python train.py --model="sound classifier" --hop_length=320 --mlp_ratio=4 --label_smoothing=0.1 --optimizer="muon" --epochs=22.4
Rows from block 11 of a small sound classifier, named by matrix and row number. Rows with one number within an expert belong to one neuron, the router's apart. Each number is 128 + 32 x the weight over its row's rms, rounded and kept within 0 to 255. All counts start at 0. Numbers have three digits each.
Before each expert's rows are labels from the 100 clips, of 14976, where the router gives the expert most weight on average: "strongest on" is what is common among them. Only what is clearly more common there than usual is listed. The data: synthesized solo parts of chorales (CocoChorales). In brackets: how many of the 100.
# router: slot weights (model.blocks.11.mlp.router.weight, 8x384, trained with AdamW), inputs 96-191
# up: expert up (model.blocks.11.mlp.up, 4x192x384), inputs 96-191
# down: expert down (model.blocks.11.mlp.down, 4x384x192, transposed), outputs 96-191

# expert 3
strongest on: oboe (87); note B4 (31); note C#5 (30)
router.6:111165184089100161125155183141100135070189075143159073122142180134181158122119136108045171095145175114162125108176133173058160126132072109153114177184094121127195156077146099169088080117126091144099110157071156100066125138128108145071093136134100160131154132137140100136168146076134169182
router.7:176154173097063116192160146177126170126132110168101076074130117156128169118133143118066118057153145095152080125117151196133095090090056057112096111145087106104136148123112159167131073121082123131157084185108101126082128144121087160140106106140115134113146116038117082141181123111169137133
up.17:085040143076129103119118126115193097145067107151202119126125068094099160119089150124093134131120167116084123116132132132138096093075101118123096137087108158117091112136142134148117111125106115076111148144127120093169167113128170047096101170118152106123167117086108104114121219174126165085
down.17:104095158117120134145151111129091174099153109118084136136125172147121068125111125074143116121157101146111114154132168143098103144073132131144121126091119133082155101176119136101120117108156137187127111147112145084124160125077146106142110131133112115122148140140121158169127125115167167076
up.18:162156108078122121096110134064135068117217118152126170112139159116045179090189124067126221145101169140131113124163064140117141234110125119158125130180107095136117142066099158194111142149134142143164167154129151115166139156099101133118117124151194178091125134106111178183081153172086107120
down.18:107152135108138164088102132127092151136076129105099140141142148120111110164098090148150104129121125142090173104068075129176161103180156120094121125137166137153150138174152129104130165108143115136145145190180110126083154124120160154099157098071158120136120138115099140146173160119099220135
up.19:100122122120214141125135112171151153109172129114124208171147110093167073090146146083081110144097120143158112139115091079082168123113115121103167108171064118121165233180151121097102114152115128104152150145107120166165127065138125163103126128092144100136168135105174118175146133142141199132
down.19:132083098102080120103120144119079120163126133067141099091124074131059207101137104081101131184134129179167176135104175120058122154163090134110117117137151160123167091158105133092164155111157144089134179100175116163091095123202086152129201088094152080091049126189119156106142165132145123108
up.20:146164133094138119122116163118107127115101076112127193123144126094163153103116133137158139215185072160152153117153065116121147107150092137144127083105145105111149168076092141090135168129147107187127093090207158148122122145118104157110095161118138119195147153163179136155118157121124105186
down.20:147073073148100095128167124111178122154150087108112135156169103127088093144117086115119124138103177150181098128101121077153160129094110160080130060111137134094144172173133169146144111103168143165098155124115119188140086095172087142156146103168093129076129165066093140161196135108081137120
up.21:188105098110182131045168098096093103100096120167141147179150132076125120097088150082153155117159062202161101140190100175080158163134116090088117129090110128118174204087126140145189171173124127111072076122189176166119080131127125167134145151127103118131125127209179111115116165151085137129
down.21:102135103109110124121181149114110101111216105104081184154133135143109141127151132083122065156116117141143179120115165109107149088093129076094143130138164078131102107143184130075132101102168119127101175172121150154132147130166123119172162154099100079078088155057134140109156161078110159114
up.22:071117123121159080161107120143192167112165109081149109136117108130218141094039157067159131161110130149129101128096129121151080151161151107143131110154164173112145123144130123107198124168085092132118116148136094120099150093149076183153146111129123062127105135203165153153157090113133152143
down.22:108123162102132130139158166086154104141099141144156165119143144120072157078110134132130139140100175138176182148151187165080125135144040155100169099085159156119126159060127147108101135142092122114108108093119153131153066173160171148177152105141108121112145124144078115129108177100150103190
up.23:152105145091178104120159156087190087162124066163142085132167110119090136093148127118105167157098213100078136129149173107159059115149111174091092116055114165144114107091128136136182106130063104088127110071170130026159149090133175127136125066154122144085201162180132080156096249135111121104
down.23:118125123177089135116096084146067146151119167130125122099106081140094082104064100111124163125142123122145073136127098138079111164071123142105180134101097140112117142192103147120171119118129138134135165135113108181096071122176145145153097117139151086145097080111102116147120191111168153093
up.24:156136091121111098194133139118147118113096108143132113159094141056101103078175086226125114170102143116100153123146146093176077119068103180136078155126161122142138135124070099123130160145132152140120156159138152113074153209160076127134121126085157152156202122106161126085110143169164144139
down.24:048137106126165151119148089082071127125138146176133129112127144145147122163134137109120138139161083124120127150107073111199129143139148088135134144132140108125120077136087111059111100193137159095171122146180137149154045130164139108128128184166120137131132142153131167133142140117122161113
up.25:105120190117152150154108115114108162105120089113139109101151100114099108149139155093020121091038093138134085142092136108124123094133113099203163087135118159130085087067124133119128156157130133068158134143164089168119123130117166118124140091114110137128144179133176108120099149111152121136
down.25:130076109109139176126110129097120131098103141130156097070162105119204138131249076129172067112138081139133146113128157110072149118126142119182126082106174150142109118255111063079131142160105132136126172160131134131133170099131128121103134146115099074117198128139101207130114129113134075123
up.26:169081133096133176138168094162162114163140126128147131168220171095148114137102152083114132082142125082097102161130130165133157159106140147113102134195102111152113118121134068082127107083183172127099089124134082161116122122145170130116158159094126120128094130145140144132134095177127172111
down.26:067137181107172105148147188158113102079112127137128086172071092117138051123187179123174198139178091160115111144115060151123130165162166135130120142080041115118084106117123158101166166159121075137091152092130156127155117173093190162154136150192116126114182145159108112110156124086168102101
up.27:123210131104139168153150140131103154067132168109103090120118126091160122132139154143164101138119148201081147116113069143069175178151191126157147184125086169145124113164135098129089184110212122191113075150141142152118058107165088099124102165093157119144112118188134144171162082136131136111
down.27:133097081139129129128126125139110111126183097095147146145100071142066133131118115083148111121182150104196123139105147128185108063130109162107136072163120100142093128095074111152169083170139116112079142108083131120132152154134172131147122108193140173112082102147117142127134170171106120140
up.28:104077136082165137128058131159129146123201144133128101107091078138143188154125097088166143140099149145118191173176124158115087196085112139137144136205202154137184151128125107148110140124137081163116041121162114126152109043149168056120137134124119152157076150179128130145169076102090164124
down.28:170133183163115172125122157145163139130094124189122107157161140123174099108122148138113146116158143103134089131177126118155108084217127183106110078112120023089123142146137152082147116071081147145140176112131120039098142174089112156095121198124141101123182103133152136155171200116130120078
up.29:111164131192172107154110059074087153190077138158061141037181135072122115151209119132150154127099117133138103102111096121176120112078068144141109042110126115090101146170164145111141153082099086132124143079134116199119134095132115110140139154178077059122118110100113172130098128102140098096
down.29:148121134165129178066126217123107166146082139165150141134158100117255099153255121164118136164128148132110096105055122090134115095164120109085158098131053152103188157127132164151157132169115112111096170136139097060101107105133079072065117095137156132200104122183173117133127162104120143108
up.30:127141113112081127214130128143144094107089086149179124098137149124170107132088168146128109139086129092147157148106089110135168055099105077121102123188127127140112155104155151152105107088147111097019116132081147144177078153088133091129088126139135130126102140070119181164128165147164155173
down.30:139127114112152127091107121095077140104130112151111170100146130139169132140177108083141154101179129171097128114107196099150106140170155156158181113169163116115142087164137133155191201136080104097139148133180136109125130163108129155149153163092183140173134084159129108114146127141120197102
up.31:174164129094205118220136138180110147119176109178126027135159178072113127089198134136121132131101120138111091093109112080078060120107103134138069124137129150120166197146154104171115127138116159203185103168084111096110139156107155077108142163140076104125113078103130138063158162155147066138
down.31:100127179148165143088105130128119109171086124130090156091080138184167087130084113155177179130200206081136103105134110117136158107115141073094212112181171124173165085114137072090133209094141120138100158116139166201160120105097076191123067091171165119103172153158160122203117178184131161105
up.32:123137165103133133022145095121139146124164161116138114107170087138111163068160122159098109101164121122114115158108101155135117187231131125121161116141089149110178199099116100021109172182077183126098114099147136111109147125116142151060149084115106086126114137146129111176150015109101150165
down.32:201168134168115128162130134149117140130094133079146160108104186146135081157104142107152073153126131137065107108105095118131135139079121132138233108115128115155182203100177094127139127163120171128093092116120132204149112119161164147112106165152100127171151141190151129130128129132116117153

# expert 2
strongest on: cello (44)
router.4:137156149136091105132103127143158147123203118137095200107122125180090125129098171112115194158135105111130148172143149099089154137136163139121179128125151127120126141144128176043127144118167200140144153186082116100161131187144124087095135092155212166118149145128106167160133110104226153177
router.5:105162126123104145085114148146149142103145104118136182144059128204096159096093113117104151174076126111209091194131119096048130142160159181155199096089084114147124118178082147050112153167112194179107154131094103160133123188130088093131124128080168101130182117164118139133128149134113158145
up.7:145136131177188108007124125120221100137069097119122126117091178143152090219132120185151186125096148117142148140121132086127118099100151172121084125155141133110152064124089124091103133206146138095090113145116166130124176054098164140115067172091095114112083157155087100114137148175072185176
down.7:117140171116172147053148150090148099129152139148119141077120128137104097125050125147093124114157119148121178092146151135118182075119072112107136136149197162116151176109109138138139122088135099142128166116161150105142106127150077125119137140088170124134123111120182106164137125061123094095
up.8:145113154099136145115172125115159135131190186140125137149138155086148144112119065134097139059135133118186142091111112095116117103121101086115045139167114122100160102229142128182138075146143165077118072144126134058100152120117148140112140105139101142086155116097122177149121150164122148074
down.8:122115140151100152144134147131161160115114115123138142107174105090099135158018096100119124077123111093079145107128148142131100158171088148133147141107167125133136093222162128089083120124122143127124162132158104105137146142133152150071092092123122127115171151146128129114126119111114173121
up.9:091083165091128182088087076152123040118106071078143141107180118155078117144109153116171184159132118132170084118175143155113128039125185091145123142146182119064109199162103156153198122154154141155094124127112133151103100075141117180200170103112147159121126158092149148117106103128119151103
down.9:174184104158152104115121152083111139171166129135098163106091123137220098190150165133067151149082117124136152088129134117146117141091140117186161169122169191131102123149130150142122176103127113130144148178154134095124133155128076105112101091120123142126045126166095065101176108167117082144
up.10:130151111077109143192094159089131098134131119084132130089146160098092131141112133183100164120130150143079100100181112149102077090159158118119125137127168185151127155158131113153110100112129124182165146151165070152142163148105177129138150153087089126149201079149143135142100114162133155176
down.10:145118116124152136099134161180162148080152117089170115133171090101043135121179137161129139095137098141163104111122150126093122128115124135154152121127123126093150235126154133078137122147146117091117074119104124255111145083103087105125171151133144148088165130107156125163141161109137141097
up.11:162129146156110141117146085087149089127143113127107097156097056097109107141167121202104125112104121102143158106157098107145147125129124137136053188116169124139090083149120128225108117094136150138123127085151116109110138109075092169137144168152190129108163140099112113124135151114172098169
down.11:118112129099104087074102122157083140104098199146053124101133105139159139118088157080156153116099165110133099134151131172174088148109120140109161157113096174127076093108105113114105162137166055116130080201109169205110095093127123136149135119135133114173090134145138164122173093126122088154
up.12:084108130105114121091143120121150155100173151105107128059192185103212113146101104111103090131118136090123122075151094109157067150101154134172099141115131109135110121162104137137116097120081151118132098128076124095121142176095202134109130168145082147119156167174121142119163141111141143114
down.12:137152122142162182158104181123103159105106123156166139101120071093066154121063097120125109101146117133123110105120144170173108110145075142091112102119158173102155083147170125115108151168155158117106155155143084047177112176160116140134122154110138085154133154118155131160167070180073118149
up.13:138142134113126118090165130062106098166156129142096048133154140064129147146188096139175036147168137167113132117149117142121089105107130139093121153105177126133140151178105093174151139120093147163102069158122137124090165099111119184141162103116155112103151197124083137127093125153109074127
down.13:124135085111138160126099101107124145096110137077122079123150132154201145098145127156111147112172104111131116174113149143108086161070086105114134120137112135123124111160160164090109135100145087195174079159160167211129161128155189147148110117172082151160036107133139219176095145108108151170
up.14:166071058153114078103124147161134143173149099171114069095121153155111151154119065127193156125122144156143136141101172165130070182186150126111143143133138111150185133164132107180083204064172150130172114089071142058166169084077102119141121105139122180143117089118123072113155114101061137113
down.14:173105071136138169093139167163104130149123110096199093179132129135184048131141105115168100119101122137095114078184122155121166077137171060131139148105128112106156152209150107122158098176117035130111140136160101167098095110106138160144152127112164166117114096138138145169132148111152147167
up.15:111169125124106160133115088145084138144119140117062121152149098062131083156133190134130149129182153129145101143127136156153092107110109114124139112192122137129137147169171119103110189151112133122120081131073157117179097187124085176146119143131124164111151127092115113137093138129147152071
down.15:151122144077113104104185150132091172101119107113131120071130087119108099147144126120130091136182144105087163139189010096093118171086168119113113126122167129145164153101149113153100121131176100131117068126150175121114155104097116101143142112113185112146102166170083059030125129161135125109
up.16:095115121105132172098121182149110164136102110121150167101188101104021174159106124115072178129062122097183104147123134106142178182194087049145100158173158181070126105093125118126175132123102084148104168149102145140117083109148103109129077112129095123113101129155156171098133159132125154135
down.16:147133164090124129094159104125133113062103087125110103164128124103081085142063163222139161106081116178154150116094120140095135116106154157159100071089159130086129055105086120122146114075126104141153121083132144145165187182145071110150107114130139146183013157128155051099078083143129090161
up.17:079124130151148164085130101050109141130176130074121147163103110134170166126122097084143178128079152129131109145097059140140146172148180093182126105162115181047112106055178113168131138144149113147138172131115127110157127119108092118074143166126074146159139095182147118077133067148098133162
down.17:119161177126122111117157166085109130168150172076128145135113112162136117130113146112084109156146140083108121121163135196130154122113079120103116094145145119161106130054128126153131167124148125070062089111108106126168025079079106090173106155091099151117033119084177080110106089107113109121
up.18:153081149148156112130126132128135129169148134100075109068134148100164113139097119150164060072183156058140122131085160102153060143145096138116072084163096155120143130146126075169146100147198157194141116115143130171113122104082176152107133141141114095122149087151107131146167155218115119085
down.18:150148111192130133130103135154138113100107136099035115124141117133160122102171083142141103061174134175181170133142158121165168165095128078119196111167122121167155095132138160076144155153108128119108197096150114176117120141147116095168131122116129127141112097116119115132131092086135102146
up.19:162100101145181072032113112086131122125104142160116112084116113128056107196106053138146084047125165089176091106175182151122122097141088118156136116149171058143107124135104164150133105062155095156084120112119152204141126141217130148152133129071150109145110151118151129112160184113124089109
down.19:115107143158128117114150083126152142123107095108144147120135069160204103104061118111136187098116121128117057154136126165114110063133121108101178141141177139134143030096072139101076129097144145120133104110167128215140153117171134153094160151172145122148093116163114231131121145116133129136
up.20:110118128139168103074105172099069130149097109129104142125158122161195115135136120064151141150124069122130142125078167126137131125165197157108167127122058126071109110115096154149125132161079082150177106140140110103139146156113088136146145145158130099115159185121152161078168147088155093138
down.20:156093121141139084112142167136104116170138122111141105092140121130110132124123126134110137147096078149179128095107177126095090160091104133114145102159158107143095184129071147161148096122151169094120097130162143042145115148114144096149112143074161102180121132142149094090124130117138084115
up.21:162076166144167113025167142086122113154131133112105127136128106176107086081169090107146109101182178152154150114126148130092182126088165049126082118151129178110188100118113133129146148135169142126110128107052172066098101112123102180116158159115146109119142171138123176101179155137127171108
down.21:122119148141083142139198112211130128182144104113115139145104127161132108157097143123143059115152145113127097184106114165131142091147140175074186108131187158083119150163084148172159071089156116139108131169146071255113115126129159125118126127186090134083119111125075151141212145067080130100
up.22:160151181133091090114139174084099119152182132113075127077099136085205149114147145150158177095080202143088110105089063150154105187151083163103145103150127155094130133159104138159167123077142113155104118093180132161113154064116128186100134107140129117142151110136139121102120136089139073177
down.22:128105084128146163104150117170149069159126122107158106092204117120165083102170109143098130076092145086105185145112135151126124157083078137202138160163107125176064159156136153058182101155095145073159119155130133111078120114118117086190138109086106186183110128119131171143066150127121154084

# expert 0
strongest on: horn (93); note A#4 (36); note A4 (30); note B4 (30)
router.0:088141078142132109077084123140140158089138114154158151169106136070233169121136104169210126167113139147115183146120128139074124134203144136135076105165125138142118204100146109117122141147082111151135092110129104127151162074122160110152107158090106109104086198157126183078122097105107111183
router.1:081111115108104131076107173085144141091169175161133135137088073087182170115113132165177128082132150128168150146134123164140116159139096138145072157122098144095160148145125100088156137104109110138198119102126059132204094144165127195136099154080162131158085131182147131118079103084160059177
up.17:151177141136135114132116166085084086134178132146148127147110131127107118136116128094143108164172129096098125114126108125087085067164130090115143074136109111156168097163147094087137145134110078122141132136166158119113144148145148116140175138118120033095147164154104156164179165083128094125
down.17:102100143137078124144130101149114096154092158169108141170121120099151129088129103162164096175185127177116032125168141093173110138108148163069110097091169146149165150126136142147113094121175165129094112149105123091122200144129066141110114089138141148116076106146133148159129096172142192149
up.18:158112127154078091151123133121119154112144116121086107042144148082088109146122169127135192078095170098112095135088144157098052121116126152119092109136115110129111109171138110136137111139129089132101187109111130208151133165181134170119140138119109097093056092101132067115139089203099108170
down.18:131152086088129125103161120166092160126133098111120160229138174088147102135088069140144131125112180110147113141157096101125124110140114125138144138177129105141087107114138105075142083186086144082105119110154093067145145110097139134171141134125141133123088173133163177111095137082109175084
up.19:190204105168104086111098214123211118149031200110109061171062127108157146183136141111136158081084148131169142159122157129154142125161063133125160154116102146124141090110118124160108141167120088159143135130176127125138109118146053110070162091198149134159172126141127141116126155111127120123
down.19:144150180099091155101141144156098121164186137083107156144093116130102130101154102181099141163102149133104129124152138161108077149153110119117109130157104072135132189162096117144192146083111153172154076087107129208126127111082057094115158134121146130147165160093155084124163005109119144125
up.20:122136122145126118153169101087133102126123175096137133114130110168173118154080141118189187207116088147088126153080110071122094123104178128115166118064095164137145098154146119072099117153149109181134112110104132130088145074076137133104112103123137129155070095179158146097139074127148119142
down.20:096154103101121157096130170154112139152098184134117182112195198093107099061119148121078149092144146127118144101136133119052147182155156154139117193106083138131127144169109113154156141104099064110119148162107077095197142101152123106095164097094111104170102161168185149158152147156113117126
up.21:115123115153115100149135129115135093149110137178091181132167125101120118204116163160156160134130142139145118131101150127092086078172112145112117127085145162136103099136132118184109076125093090168121125102105136121102130131143107135121134133151149106106064158124147188055154150142103137099
down.21:162125113069090166128145123144135130168108111142139090116101158150145122111062111168111147082160111142123158085105103107161157145123114102153104097075177158089154176082066147109131166167135081143148097099105117077150149164130075179130139163181037158131147148098159122141116120125160114125
up.22:104094143144127057163181160132095096146075093077141144109141126153130088088076197138113123114100101174144123152156149096145114140085144138126241155135099116102160103081109178084102149118169072076216182153136109140154142153139169136128100151127142134151121138162127090145113125142133142094
down.22:085124142080093079150172137146134093134117084118129130096143084160135093136133119199138104130127133109159089105143170176103115104146135119114178120052129135073175159067087118124151145157094097095115162136167159117112138109148140104120102116113140111130158114092166060107151149108155118077
up.23:101130161169103111106172156129149150128155157090116110130077120190138129139117072086109071046102079149179076183161149084074150122132161163108191109136129090128156085123095112111141187178120144181124101100133132140123121173158107092118169157117157131114116130101156125098170193075177136115
down.23:236095183129108084101106147165121173155098129106059132136168105152136124158084086168115074153103108070120188168142113141125151123106113135084115114084105088108060065143115107108116133146154125142148125129154138132162100097147106132142164113074166083135123155045133114134167137153138064122
up.24:152094150148160149094115128138087138158133111135077111180218117050218093151089106120092139117121203131155172193154110108160114148182090142096101116044110153097162131153079127144131144097121163090094094096138141145178133061135047125100157159185119104095174163132155167131136192126128155119
down.24:181116087084135093192166122124131114147123096102109115090126141190079135126238131121157075143159142147173081145088131069135091064176110161139164118108121111088130147099104107176152181163127128127106141134110107136079125177169120094153128101114124151093148106080170124164110172082114081085
up.25:144173132097163083096120106101096089109166152106180187193147168099132144115170100149133117178095093143140143120120105128081112137130153106128148097164066164062125121106091094058104175194155153147128176123039169161114117118117155115151178099116121095121145173179146108159139075173095085129
down.25:084174114128176123166110167120125147113188144118055112049084109107100100054128096086117198121137168105169146183105159165193145108150101156143137145127160123118099121137134182149125128120131116166151154154099086042157124149072071162104097098111060130111184139095150123159141138141160088132
up.26:149163076107123136178090118196140100115134026146119103139124144058190161105130105134142135144159150148111091176121101100162121090111096139136114094141176138121135127098100091103111167161155110102105150069100120161080119122132057147122165085150123159120108136137159137148096155092143125177
down.26:097115176071157132076135176166152116143125113131163122243135094117179160107115119114113177087149107149124153154145185183093092074207108150104122164095124144141102128076065111112166093148072145142098144130153128091186126090187088114158133111129050179113167112106129114074114069106153172134
up.27:136124155163118137117183117154138137170110153128123125133089149147147157128171108156140197101195153149101116157082132073174132179112108119121152155123162112128077134129128150094154136122146121143072069147131121083070105136178153149151128138116147149104063115086071176112199172153127156145
down.27:159139164172160124070099160148121102122173093122110188148115113164143133135076112097153149069069120083150118075130130075171140129078129103132141169185179108124178139099117134166154128139087132139117134154146165138127158152122121138094122124048185154096146196137129084110150116126100134141
up.28:150158123149159105103111113129157086171097078149109094071154141084089164112175104110097086105109094110083112171048172108114161184183154127131108140100052188139126168140106152088088114149132089108118124131102146098187109087121103125103092119135108109184131183096137096167139195161103114118
down.28:150150107171119137165131144115132161045137108111161099197130115139112184107104136129110117135153128097096124120184106109108098110121125150157161158092123135189156165166164215174104107098114093136181140098107081206090169103153106139135100144088127109078061152130141082146165117149108192117
up.29:114065123138117104163106125082163101160141088109100149115152103139111117182118124155122097079136112152089144132137094120153114102136186179110130105167090147109114088112138135158179125137108066146098118087148112130160065203122135154147166130089166148107124098088102187149107116113094113081
down.29:121173146140096176110143137158160097146125159140180116183124144170098144123185158114082157116072076123194068125108150139121166136099177099088120118098078084121132112176130092150106119092170122107159154151157138083091093105134123122133090188092133093201138106131143115084171184097134036082
up.30:104092126114077114101128107131155074100132119140134118128169111085152068139118130141145059129137128089113095133147102157114125171107129059070145134147105099113116105128138104126151121094148204108157104194159107125134063168217138164149109125075104122139150111097143137139155097143130130113
down.30:163184216104175161105115093104152150150091169155138163197169118147185129186155133146153144160129077120079186107092172118158126075107183153119114124084144087162102107185144083156078119146105147122160175099145080110106153120090120185119140138182119077117089185105120203092144154116127157083
up.31:189112101147153131084092150137122153100116094094137126126125144190164072175141121136089132117082088110112125094183112155130128127150198096133113099136113122094096132164121113147128088161140163162139145139140074191136122143159109160093132095113045153159132146034177135120175111145122056129
down.31:166141133160161106115134126182093129135134153141097151089086124127114156149091142166132112120136129131210075153107121114085119097144118159105117137138106098124073105120157117151144119105145140144092106117128133116117113131094106129168096131149161134145096163140090114112156200126138097183
up.32:117126142094138165165129144109137094132187133131059098149169095141172125124143171152072109089191159133122143107132107106130169144172117170090107152162149152174161110068091101127053159139124095097137125123193135062149129125128124179100132161172103056131204106106166133084125116106083070081
down.32:162113113151146168110108142099110120172131131121146129182164100143066133141074129158138104065078140135138118070095180179084142143118145128132132102122149124141062121157125094142181117130121122091192129143135111148098157115126146139133089121131132115167125148123133120101157128120193143037

# expert 1
strongest on: double bass (100); note C4 (38); note G#3 (37)
router.2:103073107120124079085139151147191078143058099129133098135090139122095138074050122168076131152106133103136090143212164193158157156093143104115194140181143144107121073107189180136128118081123076102111095092108141142124161086137128127097131120137130141110113096165134106078113137124142155148
router.3:154094133085109072092137145130188088103131094129164157113147133119157134083102198111076134136103083104133103142131185153124107196148116088079108121167102168114125123098170144156088142102121123193132131094094122126090148041167111140140160138122122129090072088115157099143116128151131148083
up.17:173142133122156150056098081137124152098146108091138149149161075172149118103071160136126112111147134119159142107115138111173126189105128166117130172129089095104079090088109138150103091106174067071082202092098135067160179144109190178143167157161088145135061105131164104103110155145118128105
down.17:095100138186069131182176143148145128142105119181116134073119168088141087129176128112142155110121091116127139115151121110184132109138113122105097125127195077085084160223215141144151157111097135204079109131134135255075111082105078140143077106109095197113160153091125147137137126115113144148
up.18:143066161116101127110126124094134126079151154142120130147146152103162189118124109136143081088129089121109100203149130115023136086210197114104108195122098072104109206103159107137096115144149098195143089197128151127145100151087136089129116127156105130119140135094124115135116099127158146114
down.18:107124118155112131083106161109138122142156093151173060138113110143163109147101114135086171119127110164139158096115135098130103126127094176165133143153159132150160154155139106154152119133087106091153061122073103099145181109145095174123096197077142080174120193171150089088128144130131118113
up.19:127166127138170147124130162168127084100113078131140157202171130117161138121150148148125106163132163130110151088102164115089151128138147098134096038142157127106126036149143113095075159177110095104117104135090135080118187060082102134077140157149112080132167166114138105060136159125148148132
down.19:172159159123083140100161141122166148100134146168168132108097175126074144114095090103157138135136127093149110141118098101076112178178116129149178143130141112139172215108143112079091112163145175135145172071138141130097127072222110144093098145088175124162077159131106191141134157146119115125
up.20:143099112134131103126129109154174152137103145110135147110154178157155143145158101155130097088125115120123119197064114133168139110129041163120148131101134164124182138111099123113174066138080107143184155116100147117048123133094071153171113116126100157164126151136107142071087155157065151151
down.20:128105130148064098123091098132172158066140101163137108147150169149105188090092135098137128160096149127139154190123051101208080157102118139165166148137117071118116109156192198097102157096113144078139069159077077167153126154093162146112092097148140078114152057101092114158172092085146152141
up.21:149146101152112101081137143187180131176150042095141186078174126092202152182141096136105118103136143109162107146108175138122116142207102162161078055147074140094142151087142160108141087104145152131130122153162100144111146139070130110134103135097120105117082132067191116109128078121123123096
down.21:170122103151154176187145125089151163092129143090189140107106129101075129129129156131108127153111125086157171145154210116158137164149078180070134157120146096140089095118132088140088190157173115134130117113101171179148117123174113114107162114199166161112038162151107123136125197110114162163
up.22:127153183080121113151107129088140153081130133079125123127112128109106146164086227170123147227133135169142140147138085090064164172141121131095181150165076130173125133127146128084117146141085127119164093125108126117116152160111136182109126163099137147122191104137119117141115073111183074111
down.22:145140152092173140190159149150072159167179130132160082120172082129141066117076095134098110129129104101143186120219145170139137084150110155148080121103181168112076144166144100109135150095054120106138147078106167100170093093136091149116078136127121089140000145138146083140146191138089153158
up.23:126155152131096077147124126149108134122111142132170180110148136203112161124174080126123142146146069130081102127103087128041111129060151152159145057171163131166131123133148088061080142100101095148110149138145087143087152141191162092126126147083135118116093119132133138185120156134187117139
down.23:103183126104108147110150142151117105132130090107058108144126145167119119116105140162107064180172114110101120134123148121168137124118113157111052131077128171096157095094126099107082145100128123196110122141197076085143155123104051129153144149090141144137185146153133148108148179099133153173
up.24:122100085116113078015129052120150120096134148106134116110101113101142176112124164088130092136205074145125179137073124128197110117158117145128115100131123112160142124102109202172142113137130100149111147142193134103123141129149174136112080124103130155101089126164171119093160138089133142150
down.24:104070132125117092102152084154113152170141130071102142143168143096000103176126196116118172120149123147097098169164178083103125148161087131072128130107105122110159061145170143117173104081118142165128178092117151130106158129150109095155171121083142155112097091110149116133137163111107140113
up.25:095125134150112165102135176137108151121186141154135103177154118096122185079179060183128104074118138124132115124099100133091136116137102102135157176123125124082172105085107094110096073114129100081132096135110125120134156161188110176092090138139103055152122139153131120170118130129144140136
down.25:091163119116111150098134136155144136131130105170145104224135141137187134132176109160162156119135186142155127083157111124088100093117133118211088171120087135152208122084141055122126116103125101171182091129100154082139160190101087104112094120138151097120138122193105140135121133103142116143
up.26:203119150137126077203141086132094096142135109094156155114177146101138152158181114173142112124138068167138166184204136201149137162100147072110125117155165112180118127114175128156098179103083075153101095100131098146143111094143142128106133086146134140153124083138119109123108141119120080131
down.26:087140080111124151156125153111140131159134094140124099124128089109131147126118136067118125127061183184128107149128105108101098127124097174102172148120153085149151081109073169107089096151118105137187191138118119084136115117134100158114161171080111131124141119085173162113176140127072168128
up.27:095144137158097149138110156118190076106164087120133128122102134094075156116131148119159129077181174105095148176118130055101155138055131073124136151078170107135154145137147128149133134093122136113119165112039123128154130119173120110139059152116095165068180118169184146185074076082151147100
down.27:127119143131138120116153119156114087179104119144116149133195121115175125155079118119130044149060139171147144159112129151148135119127106168140149096154121116164134158123105158096144153103144106104109089169146172163148043180111168121126085094157182064162117158155061185107195079183129171111
up.28:151171096077126119132086128130028102106146090088160145165135161138167135137123105149135085122171115180128127133131123105136104115156075097139088124165138152152089049166136109115191122104163082118131151039123145107049122105108129156114185150115128135134101154050178144124134145137177182128
down.28:120212122091118160117115114142165143133151164114162133080157163137112085097109159160133120120171117157165144161139061102121146183067131167141146096150129137138123190078124164097131124075101125120085100162087118107125144130121113147192109125146102114146103160088129117166124081109090116080
up.29:098187115140133109121124155110107143139103168074143108090158136161133101156048093190164156117171129109087083103152140164140110087121118127108171189129153160120113135060123129071093141191117083128151086150134094110172114146128134150153084079170123096162095118155141158106152141147136110120
down.29:148147077146112116137110114079103100141033105098181128048156142153091170127142093084150190185139141140116135132153105084136099140104196127114229098086117126132231132113107128077194195116088149124129203172144197252079113149131134114122133121166083140129113161145126164144107140095152136152
up.30:185104094166129114123142131120160114141120137122148145056134134103173141143176131153076127130120083105125110087153119145128081135153186116151148100153219117115121084131169119125106126144184172162157068146153131128112138138101059182122090083116146135154118160126177078069125174158186061165
down.30:140193131072157130117111131173175147120135114129165143098111173165152095123110127101141157084082093181134138119153167104089161117091124177178146184171098115128102148120115072092194153146142154128118169159155154078129125118143140176148157122079155129110151159044117158120194151112120194109
up.31:112130138114126109078113071079129082099124142156086216191129119179161129148169160123104117157142130120063151129132098164159127128113185173148155072107032151076122173171102122108124118162113077142132117130088167153132143139131164102115145156129113150090154127109141156128122106112174143177
down.31:129212124148129128158097128210092132163147108113139115132158136153138125133138128092165159119112127141145110126152113067112136165164121106147106103121188134163113124113185144167114130171091169127120150117132154032092121172106120091140138163138094162119055104161076108150110103166113122125
up.32:114124147153148149097124067066153149127075159133138159126142134067135104105151112144107084066145139116156129123105120142117125156124143104121109129164129162153088099126104137159115158113182156093173129078075157160144124173131114136123136125141134066117133153172134110029142106100068143158
down.32:126143088070131149095162147145100104135180090134054178120086161163093176153128124099160142131072128097112130086100160080177131092105089121182136110157167078144130193113134126132131150144086139145071164132137138052177113127141135121165198172202161169145210146078120171123099107162155078148